From a checkpoint of a small contrastive image-text model: text encoder norm rmsnorm, adamw at rate 0.0024.
Rows from block 4 of the image encoder of a small contrastive image-text model, named by matrix and row number. Rows with one number belong to one neuron. Each number is 500 + 25 x the weight over its row's rms, rounded and kept within 0 to 999. All counts start at 0. Numbers have three digits each.
After each neuron's rows are labels from the 100 images, of 14848, where the neuron reaches its largest size: "strongest on" is what is common among them. Only what is clearly more common there than usual is listed. The data: photos with spoken descriptions (Open Images, Localized Narratives). In brackets: how many of the 100.
# gate: MLP gate (encoder.blocks.4.mlp.gate.weight, 768x192), inputs 160-191
# fc1: MLP up (encoder.blocks.4.mlp.fc1.weight, 768x192), inputs 160-191
# fc2: MLP down (encoder.blocks.4.mlp.fc2.weight, 192x768, transposed), outputs 160-191

gate.67:508510472459509506484480565493558500524478500429500495463506492461472523490475498555498458512485
fc1.67:470545481530480490482463451450519488472504492513527496522463488529502554512488564503468494478446
fc2.67:526484533498471476550533503526473512558497540459488483503494502491466531472506497494508482512493
strongest on: text has "table" (32)

gate.100:509491488445504514489489539472515497524468499488523463462516479476454563512493496538511495501496
fc1.100:494511465510438541506502513486509511505515518505502500546502456460512479446478496510551501518496
fc2.100:538531492495476486515469483501467488517504506512482495470499522508485518558554477523505490490466
strongest on: text has "white" (51); text has "black" (32)

gate.534:529494478468496476482501551499566497543506514463497467466535499501476540509459487523521456550481
fc1.534:518525546504506480473497507492518499520460490497480538515510489468462528512508490544500484497473
fc2.534:475473479566481497504517517462523496498465495491489467449533508515496472515481512504484494549494
strongest on: text has "wearing" (30)

gate.192:519494489484520540471454542483525522543488502453512490451526482474479522472467511520513478503477
fc1.192:506511471511500437448493529535550498500498491460478496526485516511506505532482495519486447524478
fc2.192:504506494478476517504461515516444554493505512499499514486501495512514494503511492503510469474509
strongest on: text has "text" (27)

gate.272:534503503456535497470488534488521502509475508483521479447496523497442541547496499533461478514501
fc1.272:496498516511519476534511462489458483482489493525519452487486511529524567509548493476478546486528
fc2.272:488490543530512501479540500461526493479509498467517518534532479477518477461448516500495505528494
strongest on: text has "white" (49); text has "black" (47)

gate.116:515514472462504517473485569499545506509479501424504501468521487473472523494479505548510469522481
fc1.116:511512514532529467545523494504522495476521562484501516516524492516455469530520507499510474527508
fc2.116:509534477505504486463514512562478492470491514512491505524475495487518454507508499488524528497490
strongest on: text has "wall" (40); text has "sitting" (35); text has "table" (30)

gate.159:479505497447508529453504515469515496462479478488522533480458460437486514453489506528516493486549
fc1.159:493497500507547556501494464504509513481502508522488538461498506473492452497517509493483485485491
fc2.159:505489446506519478520472528512513502502507494498485442511493500509499521508541499497492477490497
strongest on: text has "text" (40)

gate.542:486483522530493467508531459511439485489509481543496520525476513508538475567542507463465508487513
fc1.542:493489528498522502515500496501494487487460494511488492476457471490490545493526496489505524494502
fc2.542:516508503437517493485500477428463465485526481462509518511574516487505514505540506481480492526484
strongest on: text has "building" (29)

gate.330:503508485489491516463560527508533494514516498472463477507542514473422498471465500542516460516486
fc1.330:491493445502489522498536491496510487506552506505497413507485507509492464482510483492534498490506
fc2.330:515490527503523477504494422541487511490503508501499519563469480447484510511498498472489508463490
strongest on: text has "holding" (39); text has "woman" (25)

gate.382:539509501493505476474510519514526488517495509456501497465482520496461530562497498518471445507531
fc1.382:484496550511498446486493506515501507528442507511495486525507512478523555504495488510485488502472
fc2.382:506509530561493511494527533467508500517489499500491510466531488522509463492460523511499484521498
strongest on: text has "black" (28)

gate.216:506515467457477495486518545525545504544510511444492476495518498499441509459474495515522456503492
fc1.216:464464455529476505538561496512515474518548490503502458482459489479483449502516502502538498512486
fc2.216:519501525489528497506501460562476530492492510528508519553445469465523506511492499477501492430507
strongest on: text has "holding" (42); text has "sitting" (33); text has "two" (32); text has "wearing" (31)

gate.165:522522509474522496466493519506514525510473502475518510478493500466473521566447500528460462512529
fc1.165:486482502500445594501479485516496494483488499489494536527490505456504484541509485505500508528480
fc2.165:486514511556483474507501525513536522496507490525489495458496497572511499512527499490499512474502
strongest on: text has "food" (62); text has "plate" (55); text has "table" (33); text has "which" (25)

gate.89:482474525528501477505527450520457478441517497543492501504471527520531500525537500469484534469513
fc1.89:498481481510522447492495510523478517474476499500500454501495520545516543481492481497485517505509
fc2.89:510514480467521490519491469474510488475515510466509487479531543481508513531557499475505517522493
strongest on: text has "black" (56); text has "white" (54)

gate.623:518503478460510516481477572487546503519493501434501501460512495474475536503479504554507458514490
fc1.623:514516490529523475490499503441510478500482477493505501486510448488515491479495483505441504487487
fc2.623:508524508504505489516493511502486529536513526442455505463478505491469528516509504538518493513522
strongest on: text has "people" (51); text has "sitting" (36)

gate.110:503494515480487507508451525504544489538476512481497495503505473470484526497488490527463461513482
fc1.110:487504516522476475506507502484499480517456479488517497463504519488523579512518484507491509487486
fc2.110:511527542511498526492535529525470464508497495499500522490474524510516465503555509500503501521519
strongest on: text has "plants" (28)

gate.461:472494520528488482532533458534467498493511503545495500534472510531537488494539502472498529484528
fc1.461:532498490483475495517497500498494512512554484495512454489499494527487516498501492490492522501502
fc2.461:494495462555505499512473596473506537491491492489482442464531501545495491502520504533485496527487
strongest on: text has "standing" (51)

gate.363:516484491464520497451503549510543541527493513464508478492507523492500522543445497520462457523541
fc1.363:470490553479532478492485491478481495500507507506512493465491512532502504467506496492518511506513
fc2.363:499494468462517525500505494495510463504500497498536486536497514446501511478469505501498489508497
strongest on: text has "sky" (82); text has "buildings" (57); text has "trees" (56); text has "people" (53)

gate.169:487484499522482532512479514527546490478446482536543489523523515527525484479516536517496539525496
fc1.169:508539442476524515511496507470456506490524502478497546510500514494459528521487525478488475493513
fc2.169:527488493479515479495477504446488464509502496491537470501551529469484528487524537509491481518449
strongest on: text has "grass" (27)

gate.397:487483497453507519444481535503519521536490505471511519480525526493480487519474517527449469525489
fc1.397:486486488512542485500486505510501494517488518509493489492508542536513487482500497483471504502490
fc2.397:492497457435524528494475542500461487500495488493531495545504497476497537469506504492511488486492
strongest on: text has "trees" (62); text has "people" (50); text has "road" (25)

gate.74:540479508478521465476520502439525505558475503474516477523551451477476512514493506539517434512513
fc1.74:504545490519504522486512532513523507428498509502489502492495528544508512502487469484479510497481
fc2.74:482484491481475460484485513425482432502492503500543492502567501468487511509524485513501461507462
strongest on: text has "woman" (30); text has "table" (30)

gate.176:491474531527486464524545476542462484459531492530491528517454543535532498494546509455467538486524
fc1.176:480510479512466483474500502514488483503503506494516456486486525498518580485502502492476496493485
fc2.176:501500438514510489516477495466535501480500497453492450470535502515494506510497514499478507505445
strongest on: text has "building" (28)

gate.225:513500466473519517464502545479526514458476516462551514489464474456479510477481488550508491482477
fc1.225:505502467517471431481513501543524495498527513484495444534506540543513514480470486507496485485480
fc2.225:495487547495480510463505471498440495513499490503495572519502454475503501483471507504513510496495
strongest on: text has "woman" (28)

gate.273:595475486444523520521504499543510523510541526473506538474529488523462485519540496494480503493535
fc1.273:498512475508569518459519460493506475530511543507471488485518431465495490501518537489480461471496
fc2.273:542518495559484505505524488450546471506472509493458543494518486538498477513519483485543494502490
strongest on: text has "sitting" (35)

gate.412:517499479461509518477480562491546514524487501446499489458514485466467534494475510542511466513488
fc1.412:505518502484516547502461533474479463511495504495502514547522520505497518498447509456509528496531
fc2.412:492470519505461511525483511471503482491510496513469475490618490492472499468534500511505453514488
strongest on: text has "wall" (43); text has "sitting" (36)

gate.92:456489529522504505526490456500442490495487494519493519526518477508508470444567511477531554497508
fc1.92:471504517510506534513496521467504507500490509510491499418510462463483537484522517497514524473490
fc2.92:498487497485485503494496503414473476500503490475498504485587511508506492505519510523488484542478
strongest on: text has "black" (42); text has "white" (41); text has "text" (32)

gate.213:515508476471508513472473570485554495526482502425500493468511488467459536499474493547512459508491
fc1.213:502483490502475514457491559516506508488508455515495500514520487547562484499467499492531488516492
fc2.213:531488530514513479535484496483543526514509515525454462473542555500484481494526527486498481507487
strongest on: text has "standing" (47); text has "people" (45); text has "wall" (41); text has "sitting" (33)

gate.260:522566536444493542465487514468472513511533502492499471547491530517432520487486496463504482514494
fc1.260:493474505475461494431497497474497462522474506512529499490502506500501476483482450488493531458463
fc2.260:467503490536535520506484469518496533531495500507478494474504546505478467519480462520559485522446
strongest on: text has "people" (48); text has "wearing" (31)

gate.84:469468511522562507507523484520468496483501499522512520477481511496526474479532516469488527470490
fc1.84:473489516533565508521526498506498482497483483542495539492472503472523486465543506496505519466489
fc2.84:485499538472475519482507486559465469509486490505510542485443502482489499505495500512501518471532
strongest on: text has "building" (28); text has "buildings" (28)

gate.164:513472514448488477455517573501539510521505513463489511489480519509479530537504503507462440496505
fc1.164:507526472487536500462476488534533492505519518468485473529500478524478412505480496533502490495480
fc2.164:495503465495489474495475469483515524499511492496502496493530470511492508503461504506500488487481
strongest on: text has "flowers" (51); text has "plants" (44)

gate.438:540534469487500510505486516503461479529501510519463523500497513482494511513511481492516477489491
fc1.438:486524475512522553495490507505525511490509534521482481508467536527510503534477530528438506505500
fc2.438:493487549477507497506503477479455474494477526466519489528512554461436528481538492498498459505498
strongest on: text has "table" (35); text has "sitting" (33)

gate.109:529507483457522511474483567496553514519489521434500488461520485468469522502469501551502476520482
fc1.109:485518490480503529507437522542475532505441514517483526499476489512445481481561499510532513494492
fc2.109:501513491506478511492558514474520540488485494528485522507511506478478504468474555509475507498476
strongest on: text has "trees" (56)

gate.468:527503482468510512466476566490553509518483497437497498469520493472464521504478496542503459514483
fc1.468:522494510505523470514483510447533505510504503481480470520496473497547476504526473483465469530494
fc2.468:505491482550508470526511573523465516529483498525479518491479525490457520547496534472498460499506
strongest on: text has "sitting" (34); text has "table" (30)

gate.347:518508507466520493462512522519529508517473500479522511486476529472491516589485483527476466512519
fc1.347:505496464514442560497489489484486469498475518518497498524487494479515495502504508512500502502502
fc2.347:504492530560491476510502517500524527492493504503481496453495486563492506509540499487490506485484
strongest on: text has "food" (51); text has "plate" (41); text has "white" (31); text has "surface" (25)

gate.447:519514514460505558485468521474525506519468502457500537467505472432463507494473495534500473507494
fc1.447:522500491523510488559480528524511499528502488503500480490537510493496502510490495498461452511521
fc2.447:515516525505498490529494508567520528491510522522493496496424517513513493471501467480532537460536
strongest on: text has "text" (40)

gate.636:519514484470521505458472558492564502530489513441485497485521496471467517491444485553487447516492
fc1.636:546495478473488498492453518486535467452534511512453506478487487501494438490482488535487505495522
fc2.636:473511450472496504481483531556485488500487502541503496510449491493504515476515499512499489458526
strongest on: text has "road" (34); text has "vehicles" (33)

gate.160:514501491470478533473509536507533514525516506459485479505546494469443496434449495541552468501503
fc1.160:497495439518499487531517495528504494492541496504505430478484512504519489467499512463507493489505
fc2.160:510502512483509484496498450556464527504504510510504513565438461457521524500486491486495498470514
strongest on: text has "table" (67); text has "wall" (54); text has "sitting" (44); text has "front" (34)

gate.52:482499508458509521498474547501545487510521521442472518492474464498444489474493493524515455491492
fc1.52:492490488512443513495509493494510489503491504500510514486529520470535549525498477505518484495502
fc2.52:510491542491481521501532500506460469506497500493492533499493524488478465507564510496503490511514
strongest on: text has "flowers" (42); text has "plants" (34); text has "leaves" (32); text has "flower" (25)

gate.445:483474513519468474534560483527467489490509496542542489541457508523525503499544519469495529467502
fc1.445:485520506501484512520494499484518510470550496515477459543488499520488514513511482484497510492489
fc2.445:498500475518502516523499560486495515511483467472477491496506521489513496503531495519502515539510
strongest on: text has "standing" (48); text has "wall" (41); text has "woman" (30); text has "two" (27)

gate.68:564506491450541503474481574482527501513516512463484488477505485478495511540491519547496471494480
fc1.68:503492515499538539515507501498499464514507480492527525483512505478489482500522511505491488510507
fc2.68:512505452494515488527487507494515494499495497499493457519489527480507501522541503490491502496506
strongest on: text has "woman" (30); text has "man" (29)

gate.535:518501484460508510483490573497553499517489514428500484470502499469479529513460501537503452504487
fc1.535:506527517521485490536519529526532483526492478488541494473562494481515511469489498448495472435524
fc2.535:516518512488491526478473489512491508508509502534482510524401515542505480538491509503498497476523
strongest on: text has "sitting" (35)

gate.457:481492514496445515471495490504509497462493488493489514521505542499523497515473501511475499484479
fc1.457:553527483511536485533489514490496503528486519473525493475494435503492481471520485493514493510502
fc2.457:514509524493474507503537480437517514489515503492530526482561495521501499493509509499494502519515
strongest on: text has "sitting" (40); text has "table" (37)

gate.32:523483496470501519459508539488513503527460491450507505476475508503474526530446502525444455535509
fc1.32:505517547506575410507505501516516502537498501499493460473490495528473523458496501479499493492513
fc2.32:490510473516510516489488496479508511499504503500498493520531492465507480485399494514510502529494
strongest on: text has "sky" (52)

gate.38:477495529505529495514501503505494512497458493503480514463492506522514500448492499485539540504513
fc1.38:456494494468501483479475528473507490543475517473503478522517477502498483479508494520477515530501
fc2.38:478502490507536496493496493428510528497511500470498500498583501500494492491479514498467515537444
strongest on: text has "sky" (54)

gate.527:513504481473501507473480564498552510514488502437501484457520490465475531495479495549502471534485
fc1.527:498497506490509484457522524488486491470528489511493523506517490501507523477521532504512513539491
fc2.527:447501509513483523524536509452516525491521493522458488491524531514502484471515502504463514537475
strongest on: text has "holding" (36)

gate.5:490508485458524505480484551503532520481503467456501497475480487479489513512484494542521455492475
fc1.5:496495485523495445495492500510503495510466489502497404512504516539505562472489475494491525521490
fc2.5:521499552524490514474504496478470520501523514491493544505517450498499481487424504502507488515486
strongest on: text has "black" (32); text has "white" (29)

gate.117:522501483459502511476476563478549507517482502434501487460523485459480540497488505566506455520499
fc1.117:544535512517553500517468517514444457474486523492520491507498482529525473506467538516481493499560
fc2.117:487479515521521499536524500495494536503552532502464512491497537505482476443473507549488501509483
strongest on: text has "standing" (50); text has "people" (44); text has "group" (28)

gate.424:546511488502472482451513500506522512503525495480481435515533517514509543488489509497470512484505
fc1.424:520516495500522521547500510499493508550484504455484569502490435525476477466520479479533478539463
fc2.424:496509553464524518490526469478471501480524494468526556534528502477493493462484495510492494484446
strongest on: text has "wearing" (29)

gate.57:470491464454516526486507549526552494499504497460507501474525520488451473436463494514503496483507
fc1.57:522492484489432519513527510510521479524525515497519541500498511501505520509512514505476486500496
fc2.57:494503518447497532528511503482463469483486503502521529475526531502515497497582478488494502502500
strongest on: text has "black" (25)

gate.443:527486450489527518497532542534573499510527489463495504485521496485493488398456471524501498477490
fc1.443:498488535496466524489482507482503509520492487498498570506503489513535538490488510488501488496489
fc2.443:500492496450479543525517545482480466507488512520532489475513529509502496477551489493505497498496
strongest on: text has "road" (47); text has "vehicles" (34)

gate.247:460495506454524537471484520485495501532489491477532520499519508461466500476482497517483513517508
fc1.247:467501436484548560505474510512510476477509509499502488472508482489488438503504482482509503482512
fc2.247:507507491549517452505485492522517522499506500484464470512486485531480503512507500509490495491501
strongest on: text has "text" (29)

gate.41:532521465472501502501535526529545502537509496454508498476511498479487495422456481517511495477498
fc1.41:495504534492447522486497517489510473480471521499505554506505493501496537495515509497508494515492
fc2.41:502498506457477532517527552482494464510504518515526512470508534506513503481532482503508500491515
strongest on: text has "road" (43); text has "vehicles" (32)

gate.282:516501478468515512476483558483555510522473501451498477461528496463467530480480495545501475504493
fc1.282:476456505467495506527460483561491488495480489517501514471489523501477532543471522510483499514536
fc2.282:505532453555543512477486513502524496525459491504569558495518423492551491502480459539501513486507
strongest on: text has "people" (45)

gate.18:516499481458511500475482570497545499517484514436500501471507485466466528493470501539501465515486
fc1.18:513495477514461520491500540496440510486500478476512486498518497503530468512484501534491507488499
fc2.18:511482498508503546550467509472507498524530503481454487484531516522491491505497495514497483452501
strongest on: text has "woman" (25)

gate.66:476486498510470458511491492518452479488531500516479456524513520536525489507520499490462519480512
fc1.66:500509510466524551486518538495525508506475506505483535443465486461481513524508501525527488521471
fc2.66:481490535505504488480505480431456468520503494497494526502570491493491480496505499522491504554491
strongest on: text has "woman" (27)

gate.613:516500520497474497514490514510502512509499472490533561494519514502515457543521514467515481525482
fc1.613:503498475501528486465499505481530484500468494507463492462519472479494530397430508528520527480486
fc2.613:490508480475520502506496512402490447507502496478509497491595520502497509502545497499492504553482
strongest on: text has "table" (35)

gate.414:452482510523505513520486473485440486505527480540498483519491485499539510442541501497520546503484
fc1.414:461527523465523587510513505468500504517503500511481513448481497458503551485511508510509514490502
fc2.414:503486503470511499489495504421470474503496503461497517505575502494479504490490519520483499542462
strongest on: text has "text" (49); text has "poster" (25)

gate.195:516507485464514511480490562493550523522477508448490488462515490470469525490469498547506464509491
fc1.195:521489495493499465549530470505507435484501446461507501507526504511500529514551497500524495511558
fc2.195:543497504480497465517508507543500537490486521515489490508427502500498486506488477497489529464530
strongest on: text has "wearing" (31)

gate.630:557494487456503485487491563534533515521511515453488466495523504511468533494471480530505456530479
fc1.630:505530544459507467495490524495496499493492495464473476523486467491498504484524492513496494477494
fc2.630:516505497549485504534501487470527505496506506483487482472534513498502476541469467485502486505473
strongest on: text has "standing" (52); text has "holding" (36); text has "man" (32)

gate.340:526513483464500511482484568494551508516491499431500488473508489466473530506472508545500465517494
fc1.340:493486528483502455540485532515516491509537535453500469494494513487549507478470497466526536462494
fc2.340:497479468490480511485442523500476495498488482543555517487491500492500525533499511488516496486497
strongest on: text has "trees" (65); text has "grass" (33); text has "road" (25)

gate.411:520502483473504518476473577501564506513489508436505490458523486469471536507476495557503460535473
fc1.411:463496514505504515490483484520507506503493530461525481495484489502493513492492493541455507494562
fc2.411:491492475500481521468504497439496502483468475489505505479556465523530532508483490480512508530505
strongest on: text has "sitting" (33)

gate.201:510509483465506513471478578492544510521489513428499493451517490472471527506459505539498464519490
fc1.201:519504497548507521508481547493522491487476483467484515476487520530479515475501470501490488474494
fc2.201:466501561478481459488485473482538501481515500473516472504499492487496520439445530509463539514509
strongest on: text has "wall" (40)

gate.494:518511505455521538492486544463514515524483503465507492455535466466433522462486495531529475513492
fc1.494:492487504473473442470512530519528494515506479499492537541506504506511509568464506504497476517428
fc2.494:506531484475513513486497560533467468485485512491502503467467515520532482492510496484501484455494
strongest on: text has "text" (34)

gate.377:532519488449513497484473560499512540508501505441529483485518507472486538537457515513506472507471
fc1.377:508501482488488511521514508515490494473517496502477498529487496517503504471518485518505503498525
fc2.377:482511505500492480512493471502532512492517509490501522483501464508489504495447487509504522488474
strongest on: text has "wall" (41); text has "two" (28)

gate.393:500490473449475580532474531441484482495493489481521508480466475459463532514508495511526486475522
fc1.393:502505512555530478469525482576539523518488527503495514481518521547548481465483495497476495512468
fc2.393:480495539527507484491531501502549506500491483485471506514484483518499478471504514495493534554486
strongest on: text has "sitting" (60); text has "people" (57); text has "table" (54); text has "wall" (47)

gate.506:512513481462508517469473566487553503515488505433495490468515494472470535495471501543502459514496
fc1.506:499482514484495457486514524503498476552486492479485455518455465508546484501486546531521476483456
fc2.506:487499489492504468545461534477487526489549539493516491511555540489495525504514489505491461472496
strongest on: text has "table" (40)

gate.40:535502498478530505469475536497541497524476502443491509481532492467468527519460498535478439514486
fc1.40:495523556507515498509505522479488510469456460527472545502501529490485511503475483519510527487489
fc2.40:491490484552510494516531496486574542516473498506501471449513519506500488489445506502504521512526
strongest on: text has "building" (33)

gate.578:520502503461532533469460544475531531528473509452514506464527471473453524470481488545528474535497
fc1.578:498510485475465446476499514519504499514521509454487502552490484509485532520454493504469448529452
fc2.578:513496504483501544511485532502464511483506512473494524474505501513510475496501502485503492490484
strongest on: text has "text" (30)

gate.69:525510482466508507475479564500545507524490500431493486474510491461463529497474495547504469505484
fc1.69:463521568550512565485509494553510523472486519524509544456504497470518507520513484440508508478503
fc2.69:470488496499475485466534491515528513512507491508532513528482448491495494470470489505499566517493
strongest on: text has "wall" (52); text has "people" (47); text has "sitting" (41); text has "table" (37)

gate.7:522500487454487510480463536470513498546496493470508495473537498494466527563448486534481478515507
fc1.7:497473510510471531517487510494521490513457523506511537554512507478504466524504508501484498493496
fc2.7:494505495516496495505491515494541531499496498505505487446509486560507511501481497508503517496487
strongest on: text has "wall" (52); text has "table" (44)

gate.639:515493474467504523482479567487556498523494498435499495461511495471467538490467495549506466515494
fc1.639:515500537499512537488513465549504474515476486549491496517501506509477515511516477480487489475500
fc2.639:472504526517478505470568482505510512515481463510498500535532488482534471481469498502486534509501
strongest on: text has "table" (37); text has "sitting" (36)

gate.188:506513498452490541481462538457500527534493490470496504472511476435478526496476494557513467525467
fc1.188:484484426466539493491486514495521469486518475500488478509485453505483460510478448518514485511501
fc2.188:510539459461487498497490536561472533490510483512503512520439505499506511482503501508526497473522
strongest on: text has "flowers" (45); text has "plants" (26)

gate.19:488470524524495499505528466512463467458506492542505528516481524541528483505513503469485536457536
fc1.19:495485547498537469477495502500516507474490494500510521451488501491498509514515508491518500508498
fc2.19:510479524503483493495484513512493509528483518546511511466486472540486508503521496483487497456514
strongest on: text has "sky" (61); text has "building" (40); text has "buildings" (31)

gate.228:526505480460513517478475563486552513521490504438496496459518488482484530495454506554509475528484
fc1.228:516525508523498486477470523487471520509480486527529512499509473495520481515520497510487501538524
fc2.228:501517487531501523515586522494513547531528478469528511478505500494481540532491524527475509467464
strongest on: text has "sitting" (37)

gate.249:470474498541493467540543462532471488467544492533527514507469513533530502525549504470465533479522
fc1.249:512497483530470466486492501487503499504500504504503517517512531492506520525506493497496488513500
fc2.249:510505472502516497497479506517520498504496507478510485506498484508491519498452502477496495457442
strongest on: text has "wearing" (30); text has "woman" (27)

gate.25:499510509475554571511453510462506497519477522495520536438535460485497503408502495524512507506494
fc1.25:509472494493518521521454509480492495540507533504537531473548447511507498366509524514522534489474
fc2.25:504506501495485503498490518458485508485503484455500504478534496501494498509502508524511496605486
strongest on: text has "trees" (59); text has "buildings" (50); text has "people" (49); text has "road" (31)

gate.576:493511530523486487500505500488479482496526486495495455498518516524508623526502498476474513518504
fc1.576:508512478472505527482495522507526523514475524490495540516506440459479456459492497540550485519485
fc2.576:492494547486482508488574479490486517508506500518516536529502508462508469499492508496519522504508
strongest on: text has "sky" (53)

gate.166:518506475475509513475486570484560515518484502454499478463523490470476530491456500553514454523484
fc1.166:527495537476542527461513476464482500490498510497502473507486495543481511490511494539494476474514
fc2.166:482504493513498533484545529469485462497476471502527535484562491511518493491485489493487492542460
strongest on: text has "holding" (36)

gate.641:511496476467503511486476565490546502512481511433508485460509483462477544494473509547505455515492
fc1.641:496509485476501534485500514496519502494479539476521509449489535456506526538465505509469508496517
fc2.641:522477500504486444469495510468492515507483503479541495486513472510507535481510501510510490460458
strongest on: text has "trees" (67); text has "buildings" (27)

gate.588:531505476460509515464479581489548498515482503431499490446512503463470529496477504542504468510493
fc1.588:527504477496517492499483485515512500453488448489512513506533509504505478472480531448504502497483
fc2.588:482487497475502468490443483515482450520461484506548488461493514419513530497514497524475465494489
strongest on: text has "grass" (33)

gate.562:526502479476511524483474560482547502503478505427490488468497481472472535491480499557512464517487
fc1.562:533472544520514521480508481466465515482500475501496500499482491482461544499530516521530499490502
fc2.562:493489494497525532493523530500490558514474499485483507532460431480543470460509509522496502495503
strongest on: text has "wall" (40); text has "table" (32)

gate.144:476477509512506459519547479513452473455523498551530490504482525541538457464535496472511531482520
fc1.144:493488507525522489509525483533486486458511475484522566541494516502502417485506490475485501466530
fc2.144:498498529506474501501513500586508514503500497522501506510414497498507495498497505486518498450535
strongest on: text has "building" (32)

gate.402:508502478473504520485494567498558513529488503437498489473511488456474530502479495545512460504491
fc1.402:500543502515512543523487496521511491546518554481470537499491515486468523513515488500476438495531
fc2.402:516486518493485489500496468512540494501471506491509520475492503497502501475504494502501556486502
strongest on: text has "buildings" (29)

gate.112:518502474464507573498473527492523495515503496459499474497508484447452502499491506517514470515485
fc1.112:556476508476507464525468515467521501524526522460448557471484491509492518494486472514534496488484
fc2.112:477533487501497510514525494510518546485523509517465479520495494511536476463492512487519541499555
strongest on: text has "table" (66); text has "wall" (61); text has "sitting" (53); text has "front" (34)

gate.298:539493462467485521467458544494548490535507498441473486482503465510488506474458493508520445493507
fc1.298:502493501479538434501512492492505489480524503498489465508495476488468502477496502509508499495493
fc2.298:499481516519474493509488422492520512499525511493499519494512506457487484518427483497508498508499
strongest on: text has "plants" (25)

gate.481:549498448449466504488476531507508497532496503465488466486512495491468551515496489534509464531509
fc1.481:468466548524491508553512470501508476476489499502517532497498533484515506463505497463485528468488
fc2.481:471488489469503538481531555518473502463480508493527507507481516509503488456519517471516568487521
strongest on: text has "wearing" (38); text has "man" (32); text has "black" (27)

gate.223:513517469441482523447484534518529502488521505476480502495522481477469527501446510523515488474518
fc1.223:503488579506561525494501501501510501498473521512507590481530491473483441519495504500489508496466
fc2.223:500504396490512477519491517483540511518493506509515429469512517526510534515483508503489484495501
strongest on: text has "buildings" (34); text has "road" (25)

gate.162:471472526526498491526508466522456497451503504535523530530482509542536483517523505467471516488514
fc1.162:517495441511457555505507486481495523481483476497487500512481487484475474481498486495510484503493
fc2.162:501505482466508523509508490452486506499507484480511509501552539455503487493495495507486519551502
strongest on: text has "food" (38); text has "plate" (29)